Rows from block 7 of a small CTC audio transcriber, named by matrix and row number. Rows with one number within an expert belong to one neuron, the router's apart. Each number is 128 + 24 x the weight over its row's rms, rounded and kept within 0 to 255. All counts start at 0.
Before each expert's rows are labels from the 100 clips, of 14976, where the router gives the expert most weight on average: "top examples" is what is common among them. Only what is clearly more common there than usual is listed. The data: read English sentences (LibriTTS-R).
# router: router (model.blocks.7.mlp.router.weight, 8x256), inputs 0-127
# gate: expert gate (model.blocks.7.mlp.gate, 8x128x256), inputs 0-127
# up: expert up (model.blocks.7.mlp.up, 8x128x256), inputs 0-127
# down: expert down (model.blocks.7.mlp.down, 8x256x128, transposed), outputs 0-127

# expert 3
top examples: the word "her"
router.3 [117 125 129  95 125 148 134 125 102 151 111 108 122 114 108 149 121  73 122 177 165 128 159 109 136 131 150 117 140 133 133 112 108 155 110 112 146 115 168 119  91 203 158 108 124 123 144 107 141 166 139 170 119 148 166 138 123 101 137  98  78 168 169 124 116 173 107 151 137 129 141 127 131 112 149 164 101 137  86 136 143 121 169 113 166 153 113 129 102 110 124 153 112 109 111 149 140 135  89 168 103 107 130 112 155 143 145 111 113 162 107 142 104 200  97 142 105 120 111  81 119 144 102 134 108 119  81 136]
gate.0 [116 103 161 153  78 135 137  92  84 160 148 148 140 159 145 102 108 140 129 120  92 103 185 135 147 126 122 141 118 124  94 114  97 103 107 147 150 128 156 110 135 156 152 123 113 158  98 123 149 117 130 124 147 180 115 150  94 114 133 123 132 100  66 131 139 128 118 128 152 130 111 149  93 122  88 120 123 117 116 142 130 155 104 152  84 119  98 148 128 119 131 134 137 168 164 152 154 143 154 126 125 163 129 156 103 102 105 131 133 157 111 167 162 126 114 178 132 150 110  91 142 124 136 100 137 111 137 110]
up.0 [115 130 101 141 174 126 121 115 115 119 102 108 140 117 117 199 140 150 134 160 130 118  91 127 144 125  80 123 100 152 135 130 135 134 108 166 138  96 139 160 141 181 138 131 132 130 117 103 115 127 115 133 126 101 147 124 144 142 130 120 107 127 186 138 158 124 119 120 151 156 115 135 145 154 118  98  79 129 130 156 133 145 195 152 125 161 106 109 139 104 150  92 113 104  87 113 117 142 146 108 148 152  86 128 138 110 174 130 133 104 148 102 139 125 111 128 134 142 171 130 133  87 135 128 128 105  88 123]
down.0 [112 131 101 146 150 147 145 119  53 121 147 133 106 133 113 120  99 162 145 116 117 133 118 149 128 156 139 144 163 128 156 115 140 172 120 133 143 155 120 119 184 104 105 156 111 132 137  86 192  93 144 116 105 131 118 116 138 104 171 141 116 143 133 155 117 154 152 107 149 146 102 155 129 148 152 158 110 136 134 119 163 138 128 169  88 156 134 121 141 123 130 153 109 129  99 102 116 121 122 132 131 103 144  87 114 134 105  98  97 100 155 100 151 151 164 139 135  74 100 131 130 141 141  73  68 124  98 138]
gate.1 [132 106 143 121 132 110 143 126 177 133 103 128  89 111 152 151 136 132  98 151 126 119 117 177  81 144  87 153  96 140 137 142 110 135  79 112  80 115 110 139 102 152 110 132 143 140 137 148 111 131  82 154  79 113 128 116 159 124 149 152 157 117 154 107 137 120 133 105 166 148 114 181 180 150 128 121 131  97 135 134 139 165  95 128 136 171 161 109 142 162 137 147 118 121 129 106  94 118  95 109 189  98 166 151 134 120 138 108 148 100 130 159 158 143  98 106 108 131 141 142 124 112  88 122 116 134  92 147]
up.1 [141 126 126 119 123 105 115 116 126  73  90 157 109 110 156 117 176 106  95 105 150 146 150 164 114 134 130 105 121 113 119 147 129 136 144 110 106 130 116 135 136 157 125 113 137 142 148 116 102 120 108  75 135 115 156  86  94 154 130 112 114 153  85 131 127 137 157  85  75 170  96 103 122 128 121 127 154 123  85 118 159 136 125 130 164 142 150 112 176 147 116 129 143 121  87 135 105 149 123 152 179 146 150 141 147 109 116 142 145  88  91 108 168 143 124 132 141 160 145 133 148 131 133 120 139 134 119  89]
down.1 [123 127 136 147 156 121  93 154 131 197 131 140  46 146 160 166 132 128 148 115 162 138 150 123 147 110 133 116 136 126 123 124 108 137 170 121 122 145 187 112 135 119 148 121 131  96 166 123 108 120 115 123 151 137 149 166  99 195 122 129 151 123 143 129  83 112 104 110 164 155 108 115 158 151 167 101 157 101  93 148 139 115 133  82 125 104 132 121 103 132 174 120 106 155 124 120 112 163 158 130 117  88 139  84 138  84 155  98 119 116 105  93  78 125 148 134 118 143 108 120 125 115 102 105 128 124 121 113]
gate.2 [166 139 167 123 151 138 125 132 146 116 132 112 114 134 102 128  97 144 113 156 135  89 147 114  96  91 145 159 119 134 130  83 149 167  97 128 129 123 119 105 132 131 143 122 171 159 159 140  94 141 112 130 119 103 101 114 117 149  93  79 137 119 155 106 114 149 142  57 142 130 123 119  67 151 106 140 145 123 102 163 120 117 159 155  97 109 134 120 118 117 116 159  99 148 190 136 112 148 102  61 162 124 158 135 140 104 157 140 107 102 152  92 126 134 135 152 127 141 153 128 148 110 145 164 140 151 144 124]
up.2 [161 160 153 148 115 152 142  80 143 146  71 102 160  98 106 102 120 106 100  85 135 134 142 122 126 109 153 101 122  85 123 139  92 161 129 150 121  88 108 134 140 136 140 107 129 117  97 111 118 137 159 141 137 125 137  96 155 109 166 146 132 166 123 117 119 125  77 120 130 128 144 100 146 124 154 153 158 132  93 135 125 136 117 161  81 112 139 167 141 114 147 124 194 134  84 145  96 107 114 175  86 159  99 151 111 139 166 117 110 145 132 169 116 109  93 108 191 123 109 117 108  78 153 180 163 150  83 131]
down.2 [ 69 138 120 138 119  98 109 140 147 115 170 129 143 146 151 100 145 156 102 125 132 119 111 139 174 185 118 151 159 157 125  95 108 134 145 148 137 112  90 126  97 124 123 159 144  51 127 140 186 170 105 146 162 164 143 113 131  99 166 118 122 115 129 104 167 146 113 140 139 146 114 108 143 124 128 193 143 123 102 116  85 130 120 120 121 117  92 117 114 145 109 100  96 122  83 103 142 111 152  99 111 148 152 105 133 102 126 133 104 154 134 180 119  90 147 174  78 151 116 117 145 129  90 126 135 121 114 139]
gate.3 [160 113 111 126 150 112 150 107 149 149 131 140 174 166 159 100 134 121 114 116 136 104 127 130 118 139  98 178 110 145  97 141 106 125 112 129 147 131 107 108 129 117 122 128 132 114 136 108 102 126 132  73 134 100 163  94 126 107 100 140 121 152 142 141 168 107 159 108  89  79 128 122 136 134 148  83 141 158 147 163 105 107 140 184 118 145  98  88 126  93 119 112 137 180 140 119 120 143 156 145  86 159  95 129 137 113 108 116 141 167 114 103 143 127 158 113 150  87 108  98 146 142 100 170 138 131 143 154]
up.3 [138 144 131  87 112 110 106 137 108 124 142 112 108 145  71 129 104 127 105 154 129 126  87 163 132 109 108 105 114 137 110 138 149 110 112 114 129 118 118 131 144 158 117 114 138 113 109  84 120 104 125 171 125 133 133 142 150 139 109 125 140 177 101 163 150 155  98 139 145 135 148  86 139 100 120 128 107 136 150 118 166 150 143 125 157 134 143 142 177 142 123 156  91 119 121 143 137 168 124 106 159  78 153 134 117 123 130 166  80 103  83 175  92 121 113 172 142 109 154 177 139 102 160  67 131 134 118 120]
down.3 [156 107 143 158 148 133  93 111 146 134 110  71 142 136 138 137 164  84 144  70 163  52  77 146 154 130 130 120 121  94 118 104 116 128 153 163 118 121 115  99  96 142 153 120 137  77 155 113 146 135 126 116 142 123 127 121 126 108  73 119 133 126 105  98 121 120  95 129 123 117  84 160  78 150 133 148 109 102 106 103 167 135  96 137  97 114 139 134 179 142 126 136 108 155 141 101 156 121  94 123 146 142 104 124 144 146 154 154  73 101 154 122 115 124 122 120 131 109 104 159 138 127  88 136 163 138 147 118]

# expert 1
top examples: the word "that"
router.1 [138 125 121 137 147 113 142 139 167 113 130 144 138 117 138 149 144 177 129 107  95 146 126 159  94 106 122 106 164 142 167 117 165 148 141 154 102 143 124  87 136 105  81 129 149  99 107 165  73 124  89 132  89  97  92 115 104 118 101 138 160 113 130 153 109  97 137 147 108 118 110 119 116 108  95 109 126  90 121  83  99 154 124 120 128 146 136 122 145 154 129 119 105 140 150  99 141 118 146  84 116 180 175 151  68 111 126 142 148 115 102 134 159  88 160 169 113 106 148 172 159 124 135 137 127 146 138 128]
gate.0 [128  79 141 142  91 125 122 120 186 112 102 103 143 128 143 103 157 157 131  84 132 110 150 101 152 132 144 132 162 116 142 124 131 114 126 165 135  97 128 177 126 116 161 121 167 143 147 123 127 119 152 152 127  83 139 113 144 136 170  98 130 149 104 122  77 155 134 155 105  84 186 138 160 156  94 106 114 150  95 121 141 121 137 143 164 121 125 116 162 114 116 142 168 119 160 124 103 170 137 109 130 146  96  70 134 105 125 127 121 110 134 126 168 113 136 101 114 130 144 133 128 137 119 117 130 121 117 141]
up.0 [131 122 132 134 155 106 115 143 120 116 120 110 148 150 122 124 124 134 183 173 142 129 126 134 126 103 123 105 123  92 160 148  94 153 117 158 156 124 141 121 104 130 150 106 120 168 154 134 145 101 132 122 134 129 130 142 124 128 102  87 155 104 107  76 151 134 170 120 118 162 125 154 136 131  78 125 109 108 142 121 121 147 159 115 113 113 140 131 144 136 110 100 110 140 100 126 167 107 101 180 148 113 106 123 133 153 157 126 152 154 130 125  89  73 113 128 177 106 124 137 171 153 121 163 117 160 127  81]
down.0 [110 134 107 106 137  94 182 131 144 111 116 147  92 114 156 147 158 149 140 122 129 156 108 143 133 110 153  91 150 122 117 106 120 104  94 114 136 162 118 112 154  99 135 132 158 153 121 123 127 110 117 174 121 114 145 128 111 126 130 123 141 106 140 163 122 134 129 150 104 107 160 134 136 119  99 121 141 117 124 121 145 158 120 126 140 141 145 161  83 160 131 144 148 109 116 179 166  75 113 133 119 132 154 126 134 115 155 133 128 168 108 140 171 110 135 147 105 125 117 100  92 163 137 168 158 167 142 156]
gate.1 [126 145 100 126 113 142 154 121 111 129 124 141 172 143 122 111 180 105 131 125 149  50 114 144 151 130 130  81 174 121 124 126 131 119 157 110 121 124 119 132 131 116  92 153 175 124 121 105 131 115 106 125 156 197 121  91 111 143 119  98 141 151  69 134 151 156 122 106 106 148 142 103 126 103 133 151 120 129 113 142 168 144 140 144 153 117 170 136 131 117 133  97 153 152 135 101 126 174 139 108 156 179 154 107 126 149  74 131 127  96 151 134 145 122 104 137 117 109 149 139 111  91 138 127 101 157 147 134]
up.1 [128 129 100 112 143 133 128 125 117 150 105 102 153 153  83 119 180  74 117 114 139 114 106 178 133 116  90  98 127 112  99 117 143 145 114 108 121 103 126 122 115 147 126 156 171 115 165  90 164  97 141 135 164 150 123  84 169 135 115 110 125 145  51 125  99 160  74 123 162 148 154 103 116 126 138 181 114 142  96 167 165 149 146 128 122 116 155 137 112 148 152 104 143 110  92 120 113 148  95 131 124 131 149 129 127 117  82 158 141  67 109 151 120 112 115 108 143 110 105 134 114 129  78 118 156 145 113 134]
down.1 [113  82 122 138 146 127 175 123 161 133 127 186 171 143 127 115 115 143 125 116 129 149 160 144 131 144 136 142 113 123 139 115 156 169 142 135 148 136 128 134 104 117 186 109  94 160 137  94 159 122 124 142 136  99 152 110 121 117 144 134 101 130 121 123 129 112 133 144 118 194 118 152 122 110 149 133  65  90 137 143 123 138 144 173 117 146  97  88  92  81  88 149 103 117 143 138  73 114 146 129 147 124 117 100 107 131 145  88 114 133  98 135 110 111 168 149 134 120  92 145 173 113 120 105  85 169 127  97]
gate.2 [145 100  85 128 152 115 141 121  95 113  82 119 139 121 119 152 111  85 109 146 120 138  76 114 147  69 140 101 122 103 110 141 121 151 121 109 132 120 140 142 123 129 162 116 113 104 116 157 125 132 166 170 153 127 177 126 117 154 149 117  93 125 130  82 139  77 159 121 118 178 121 110 110 113 113 135 136  95 123 112 118 134 135 163 137 118 118 112 148  78 111 121 129 126 133  95 152 148 110 133 159 163 108  96 135 165 135 137 126 165 108 124 131 115  88 154 117 123 148 138 142 145 142 112 150 199 123 111]
up.2 [135 128 153 114 110 145 119 144 132 119 124 130  86  53 128  93 125 171 120 130 115 133 109 142 164 145 105 160  92  91 146  90  97 122 117 115 142 146 148 141 150 137 134 138 111 114 134 123  74 110 151  82 112 137 120 125 126 159 102 130 125 117 152  87 124 151 117 140 110 142 120 108 147 125 103 146 135 113 129 161  95 185 121 149 115 161 135 157 128 123 160 145 121  99 149 119 134 107 100  88 143 116 107 129 105 134 139 110 142 118 137 106 119 117  97 112 132 130 138 175 150 136 137 119 129 143  68 107]
down.2 [ 96 111 117  88 165 136 160 142 136 128 201 104 140 119 115 103 125 114 118 148  99 107 130 129 177 109 168 167 115 139 117  83 101 116 129 173 122  89 112  82  92 161 107  90 128 161 119 158  80  92 136 133 125 125 135 126 153 125 172 124 180 121 128 125 148  84 116 126  96 191 160 133 115 135 143 111 135 126 123  86 118 163 116 106  97 136 155 123 111 115 155  86 141  72 125  85  88 164 122 155 147  79 111 120 120 185  97 174 170 106 134 109 137 125 137 111 118 134 143 103 103 110 143 126 119 134 140 138]
gate.3 [136 104 142 130 135 102 112 162 105 108 110  92 132 181 122 131 140  94 154 163  89 106 155 147 127 128 153 113 167 123 174 115 131 129 162 126 171 113 135 134 103 110 156 165 101 148  83 165 126  86 125 137  99  79 125 133 133 149 166 139 158 133  78 154 118  90 147 150 124 133 107 127 118 122 104 102 165 111 136 140 154 105  79 163 177 148 158 110 128 124 126 109 110 107 131 117 114 156 103 161 103 102 123 108 106 109 124 135 138 120 134 127 138 172 122 142 127 127 117 136 156 152 157 110 176 116 143 129]
up.3 [ 83 125 104 122 144 128 166 113 137 123 100 109 169 196  84 147 122 116 118 144 121 164 102 120 143 153 138  91 152 102 163 137 113 126 122 122 116 144  59  99 148 150 106 119 162 108  98 162 125  92  97 135 115  83 128 120 137 148 128 143 157 112 134 127 118 142 138  94 133 105  73 130 125 104  98  87 115 135 123 142 136 151 153 131 124  92 145 157 151 157 108  98 139 118  92 121  90 148 121 104 138 117 153 111  76 139 120 119 111  97 113  95 192  87 109 148 124  97 168 151 125 151 137 112 136 115 139 144]
down.3 [126  82  94 160 145 150 105 110 148 124 133 124 155 109 119 141 128 134 103 168 148 114  86 143 163 103 123 147 151 130 155 109 157 127 117 135 119 144 127 120 129 123 116 148 110 113 117 117 168 123 130 139 176 136 119 120 100 122 127 111 141  67 108 114 122 110 140 156 129 128 122 111 155 120 148 128 122 118 142  94 114 129 115 121 136 159 167  78 142 193 109 144 137 106 130 153 159  97 156 131 130  88 158 124 106 148 125  68  83 142 114  92 150 178 158 110 103 127 122 124 159 145 137 155 139 143 117 204]

# expert 5
top examples: the word "for"
router.5 [128 134 118 134 135 133 118 106 113 133 124 140  97 120  94 126 111 116 120 103  83 114 153 152 147 146 132 104 114 136 137  88 124 109 129 162 122  69 125 155 110 129 145 138  86 171 129 108 126 123 148 121 148 120 109 147 141 118 173 121 157 169 123 138  90 122 130  99 121 115 116 140 140  98 124 123 168 127 118 175 137 114 114 175 159 127 160 122 111 130 121 125 145 118 118 147 113 128 133 130 117 160 124 106 103 133 123  70 151 111 180 158 116  80 142 113 116 110 166 108 146  87  99 142 174 140 146 146]
gate.0 [167 118 156 127 141  98 131 139 136 128 114 127 154 120 103 108  74 143 128 155 139 133 146 135 124 110 115 134  83  84 116 144 110 102 109  97 130 110 121 124 101 186 155 152 122  99 104 101 114 115 146 158  94 143 111 146 108  88 154  89  92 135 131 141 112 126 167 163 134 134 152 157 134 146 116 101 132 121 118 148 179 124 111 168 114 131 118 142 147 127 123 139 134 135 139 134  65  91 136 127 174 140 141 162 131 108 199 179 134 173 147 110 150 122 156 145 128 151 115 133 129  95 126 153 144  96 124 131]
up.0 [170 137 114 107 155 106 144 112 125 109 127 169 137 130 130 108 134 116 101 150 117 155  99  67 127  90  87  77 111 127 162 136 126 133 116 127 107 121 163 109 143 144 157 144 145 147 102  95 126 135 129 169 126 118 121 121 114 117 129 151 129 104 134 116 164 110 120 172 128 140 120 142 118 123  87 176  66  96 143 153 148 121 150 149 124 170 121 118 140 108 151 109  93 135 171 130 127 110 117 156 158 140 133 144 137 154 122 126 131 145 164  97 134 106 198 116 125 131 154 127 135 122 135 158 148 115 182 131]
down.0 [113 148 105 108 138 157 117  94 107 147 131 129 134 140 157 118 115 163 124 118 109 140 151 115 171 157 157 150 138 139  85 120 150 144 122  91 118 145 123 111 101 102 165 162 127 111 108 166 142 142 169 105 155 124 109 100 117 100 103 106  98 147 159  96 128 103 139 168 134 129 152 112 143 128 172 164 126 137 133 149 155  97 111 115 104 125 131 127 200 145 113 167 175 137 140 115 105 152 187 157 121 136  93  99 121 108  96 108 143  94  82 152 154 126 134 120 132 125 121 105  92 140 127 101  86 165 178 157]
gate.1 [122 128 115  93 126 136 165 145 147 107 106 152 133 137 121 126 108 133  92 125  81 157 122 108 134 174 135  97 130  81  89 109 126 116 146 140 106 126 154 147 118 144 145 152 154 138 138 144 136 148 138  96 159 181  98 124 107 116 119 143 136 137 117 136 121 131 126 166 139 112 128 139 158 131 113 108 153 140 129 140 169 120 166 127 107 135 109 149  83 135 138 178 166 153  85 159 127 100 107 107 143 120  92 113 150  90 116 153 142  88  96 137 129 151 134 138 134 118 130 119 183 138 157  78 154 145 112 153]
up.1 [129 146 142 139 135 138 129 138 134 102 142 170 122 119 137 122 128 158 177  73 133 143 108 145 101  82 119 158 109 131 132  95 130 117 148 134  98 160 134 125 102 108 115 103 129 111 111 163 170 133 155 117 130 181 107 168 140 129 149 106  90 103 126 134 180 115 104  86 167 160 124 122 172 140 119 118 111 159 117 138 121  83 102 145 127 156 130 103  96 151  65 103 115 143 139 177  99 127 118 156  93 139 123 101 134 140 164  72 131  96 165 117 161 110 168 136 153 166 141 120 107 137 124 122 145 176 110 165]
down.1 [131 126  75  95 145 108 124 187 154  89 148 109 160 113 149 158 120 146 120 106 114  90 115 104 157 136 115 120 159 128 146 139 162  90 136 106 153 137 121 148 137 148 113 169 117 134 137 104 132 126 163 144 105 155 121 132 190 117 164 121 160 139 137 138 146  81 130 103 148 138 147 128 118  93 150 141 152 129 160 127 154 147 168 117 104 174 171  87 157 126 121 150 123 105 153 143 141 154  93 157 110  89 125 142 126 148  95 150 107 172  82 158 127  92  90 149 132 165 152 116 105 118  96 133 134 130 176 107]
gate.2 [162 131 161  82 145 122 144 109 119 105 100 117 165  78 169 117 162 148 114 126 126 131 131  59 119 125 149  99  81  95 141 124 106 110 150  98 133 112 168 180 122 172 126 129 133 149 145 146 156 160 105 115 155 148 137 122 175  79 158  90  95 140 135  97 143 113 140 101 122 105 119 146 119 111 135 108 158 118 122 145 170 128 102 188  78 166 131 114 144 112 127 123 186 109 138 169 116 109 157 109 131 104 164 172 121  90 110  77 138 126 116 141 125 122 101 157 148  80 109  83 133 145 131 145 176 132 104 140]
up.2 [113 113 120 125 138 119 150 126 115 151 165 125 167 128  87  82 122 136 127 117 139 114 145 154  91 112  71 126 111 112 144 102 124  85 126 133 126 109 157 180 117 150 113  94 151 119 131 112 155 141  75 132 129 116 114 153 135 116 104 124 111 116 125 132  98 101 150 162 152 122 143 137 149 133 132  92 114  83 106 105 117 143 149 145 142 132 115 148 146 112 132 150  86  98 134 159 190 104 127 121 139 144 119 117 130  90 164 132 140 123 104  99 124 139 134 106 124 118 130  84 136 115 113 143 164  85 122 154]
down.2 [162 143 130 108 151 120 121 123 126  85 109 149 145 122 141 108 140 150  80 100 143 127  89 158 162 100 119 156 141  82 115 151 122 108 137 161 120 153 137  76 159 138 128 100  88 126 140 105 146 158 114 111 112 138 131 138 147 114 149 112 115 149 104 163 164  70 164 126 126 173 131 134 109 151 148 142 168 127 127 165 141 153 160 129 150 154 139 197 216 104 137 127 118 120 130 120  95 121  95 109  99 152 151 128 161 147  60 126 119 127 118 143 134 132 118 147 109  62 104  93 109 127 114 131 117 125 135 143]
gate.3 [157 136 111 100 101 113 137 119 113 106 129 161 114 174 110 131  84 108 122 103 119 122 172 123  92 106 114 148 153 104  99 110 119 168  95 165 105 112 122 167 107 104 103  97 143 122  97 148 119 141 104 158 160 155 139 147 106 112  98 115 146 103 128 191 133 129  93 148 155 116  93 134 163 114 119 127 120 145 100 145 138 131 115  88 113  89 189 151 139 163  94 124 100  99 124 149 143 156 177 165 136  47 136 137 124 152 100 116 133 147 150 116 136 118  97 111 104  90  86 113 123 115 110 120 162 100 112 114]
up.3 [110 174 138 127 130 146 105 156 102 126  85 154 166 156 122 183 148 113  94 123 126 164 145 118 137 121 101 116 146  96 150  99 139 133  73 145 138 143 129  80 153 147 129 135 108 140 140 109 152 125 159 116 171 124 102 137 109 106 134 135 124 122 139 166 110 115 106 138 114 172 128 147 131 139 139 115 104 139  78 127 147 126 138 115 144 141  82 110 126 142 157 138 134 111 111 127 151 122  92 118 129 115 139 110  84 153 168 189 127 121 113  84 108 136 121  91 141 124  95 109 103 117 153  98 169 138 127 130]
down.3 [107 145 168 140 101 143 138 127 156  84 143 123 127 118 136 106 138 173 144 101 140 140 101 124 120 138 158 141 155 102 113 135 100 139 187 146 113 144 150 163 119  78 138 137 101 117 165 130 165 117 116 140 167  85 159 111 154 125  92 112 138 145 129 148 110 143 129 106 103 145 135  95 133 110 128  99 147 136 106 130 102 159 115 100 110 159 115 117 111 146 132 103  91 123 122 113 132 122 138 115 116  84 123 166  92 100 125 117 107  95 131 117  90 167  92 121 133 129 131 171 113 133 145 133 160 129 101 121]

# expert 7
top examples: voice: female; the word "i"
router.7 [119 122 113 125 141 155 134 139 115 149 148 125 132 166 132 132 155 145 139  86 106 133 114 121 133 104 143 152 145 106 143 136 132 114 128 133 157  97 111 130 167 115 112  97 122 134 124  88 120 112 147 139 186  86 111 108 167 142 145 147 126 122 111 111 109 110 129 128 178 155 133 100 110 114 140  85 132  93 146 173 148 147 110 158 167 126 141 146 140 121 122  95 117 134 129 101 120 123 160  74 161 149  89 107  89 166  85 142 164 166 158 142 128 134  83 110 142 120 183 127 136 151 117 137 152 120 149 111]
gate.0 [174 121 124  95 140 127  75 139 108 113 109 102 141 141 119 140 138 143 139 104 108 142 161 151 143 101 124 146 138 105 143  87 166 109 139 108 162 111 143 128 126 144 123 129 115  96  97 143 132 134 132  99 115 151 100 153 104 110 137 136  95 148 107 138 148 129 155 157 141 124 135 161 139 151  91 107 136 162 130 140 107 139 125 138 142 111 101 148 131 126  79 153 165 160  98 149  97 106 105 104 132 129 152  81 142 145 123 125 171 140 133 141 128 162 116 158 101  87 127 130  87 104 116 111 140 136 118 112]
up.0 [139 144 134 144 162 149 150 100  95 105 128 157 157 152 143 114 139 113 100 122 148 163  90 193 125  99 121 118 130  76  93 133 129 115 150 148 112 135 168 131 121  97 139 138 164 150 155 123 118 140  99 139 101 156 174 140 109 114 114 104 167 112 101 152 133 155 123 121 100 118 124 123 119 121 117 116 151 143 155  98 120 129 148 135 123 169 132 107 161 147  97 163 136 144 123  95 152 118 113 122 120  84 151 122 130 114 148 118 114  98 120  96 129 190 154 117 196 151  79 156 135 107 114 101 101 151 101  98]
down.0 [144 116 143 142 136 126 152 131 125 121 142 100 137 158 113 127  91 109 151 125  92  68 123 120 113 124 175 159 133 103 111  96 154 143 113 123 143 134 122  95 165 128  89 154 148 135 153 126 115 101 137 152  97 146 120 130 116 127 124 105 133  88 141 160  95  53 173 146 162 103 157 127  96 113 122 165 110 151  95 131 145 111 147 130 113 167 104 143 144 120 109 132 106 154 148 114 116 135 157 105 128 134 144 145 153 122 118  99 134 132 111  98 129 101 136 127 120 164 106 114 126 187 129 114 118 107 104 145]
gate.1 [103 115 101  93 138 127 133 149 129 123 125 127 130 163 133 120 102 156 100 208 144 176 133 147 102 128 129 113 109 130 157 156  85 124 138 129 122 104 127 104 151 180 138 121 142 112 104 122 118 128 135 125 155 107 139 167 173 121 104 141 106 148 156  79 138 138 134 129 125 153 121 167 145 134 145 102  80 119  98 164 116 101 135  92 152 136 151 151 145 134  86 144  95 125 120  84 110 130 166 160 139 144  97 110  75 139 105 151 141 168  93 131 104 130  98  86 115 183 142 105 126  90 151 136 154 127 135 128]
up.1 [151  96 107 190 124 146 123 127 124 102 136 127 114 139 186 130 187 145 140 124 173 162  98 153 113 145 123 123 100 128 111 119 150 184 171 134 110 122 133  86 141 143 152 106 151 113 163 108 140  96 163 140 144 155 147 187 115 135 109  93 147 121 140 139 136 131 128 164 147 135  86 143 134  96 139 115 165 137 161 140 165 121 151 191 131 130 172  98 147 103 161 165 162  77 109 130 124 150 127 111 105 145 138 127 134 174 151  95 113 139 128 177 113 122 148  99 131 126  76 124 144 118 135 151 134 143 145  96]
down.1 [101 133 137 156 139 118 103 127 126 115 120 151 149 143 165 113 139 143 128 130 111 129 122 155 113 109 105 136 109  91  77 140 117 127 139 140 118 129  92 104 139 180 134 152 143 133 131 168  83 133  87 116 141 161 116 147 132 164 169 153 103 157 113 131 188 152 151 100 133  78 181 119 149 150 110 126 163  85 137 121 115 146 132 153 157 140 140 101  75 146 143 128 147  92  71 112 134 124 102 152  83 169 126  92 151 179 137 112  87 160 139 139 105 145 118 124 150 134 106  82 139 148 154 136 164 137 157  92]
gate.2 [129 154  93 108 134 135 118 125 127 124 137 155 110 141 145 113 120 164 140 111 120 138 127 133 127 107 132  96 114 119 139 107  95 128 144 123 150 175 155 177 125 143 166 119 110 125 132 145 133 150 129 104 125 154 193 123 148  92 154 108 144 110 156  86 166 123 141 107  99 130 141 125 136 124 133 102 145  93 119 161 129 136 112  96 156 102  98 105 135 138 141 144 127 107 122 148 127 103 155 170 149 129 124 121 118 137 158  49 100 131 106  99  72 111 147  99  98 136 140 158 113 130 114 144 113 128  92 133]
up.2 [ 96 123 138 114  94  88 138  78  73 104 141 108 110 188  99 115  93 146 135 121 118 146 124 159 118 149 158 132 139 117 145 115 146 114 130 154 103 120  94 163 122 126 142 124 139 102 110 152 178 146 110 126 124 109 166  87 173 105 120 124 139 146 130 139 153 135 117 160 148 135 148 100 100 115  73 184 119 113 132 103 155 133 156 128  87 115 136 156 117 132 125 132 132 115 133 136 145 149 106 128  95 142 127 142 111 165 122 111 161 100 118 120 123  69 121 143 105  84 167 138 129 131 121 145 130 101 134 185]
down.2 [119 140  99 108 120 139 113 189 154 136 113 104 115 154 136 133 141 130 160  91 145 132 160 120 131 146 148 120 119 138 111 180  90 128 108 122 126 127 170 171 142  88 125 118 141 126  84 131 144 106 117 126 186  99 125  86 141 126 148 147 112 189 127 127 140  92 127 108 109 120 119 127 144 123 160 120 102 124 165 110 103 125 119  95 109 152  99 142 153 130  75 144  97 145 151 150 162 133 152 141 129 103 133 131 139  96 126 127 128  99  92 166  71 145  99 139 111 105 135 137 112 145  76 176 126  93 148 162]
gate.3 [103 114 125 126 115 122 144 113 102 116 116 121 147 120 120 133 128 149  89 113 133 121 159 106 139  88 146 107 167 129 189 173 116 176 127 115 104 126 132 180 128 106 116 141  94 155  98 100 126 158 133 131  95 126 143 141 152  94 137 127 147 158 143 140 114 113 157 147 153  77 141 132 107  96  95  82 122 150 123 122 167 121 103 125 129 142 119 199 152 122 118 148 103 117 177 152 131 137 130 110 122  95 126  85  86  82 121 139 141 111 125 119 126 137 127 189  95 145 149 103 112 119 133 113 110 100 102 157]
up.3 [116 107 137 141 141 117  92 131 122 111 134 157 105 149 122 143 185 184 120 132 129 128 147 115 129 106 108 131 144 119 135  71 111 161  94 169 143 159  81  96  96 153 170 118 114 121 105 133 114 136 116 168 133 112 110 114 186 163  93 116 167 163 186  94 141 126 106 124 100 155 157 120 174 104 128 111 143 113 122 124 171 123 120 131 150 142 174 109 129 104 140 130 108 146  93 102 126 141 148 112 175 130 129 109 111 129 157 150 176 119 118  98 136 115 100 167 119 125 125 177 136 142 149  99 145 150  78 122]
down.3 [135 102 116 131 178  91 120  67 132  86 160  96 162 102 160 114 121  90 111 124 148 101 135  95 112 105 142 128 140 115 140  95 147 115 110 156 102  80  91  92 142 127 111 148  85 169 127 122  75 127 119 145 113 118  89 107  95 136 154 178 129 128 100  89 102 106 103 178 115 120 130 131 101 123 130 135 100 138 133 124 142 112 136 133 139 165  58 130 127 156 135 148 135 109 170 109 176 142 137 122  66 142 118 116 125 155 146 114 121 126 152  94 132 113 102 102  83 115 156 123 133 125 108 140  92 165 134 108]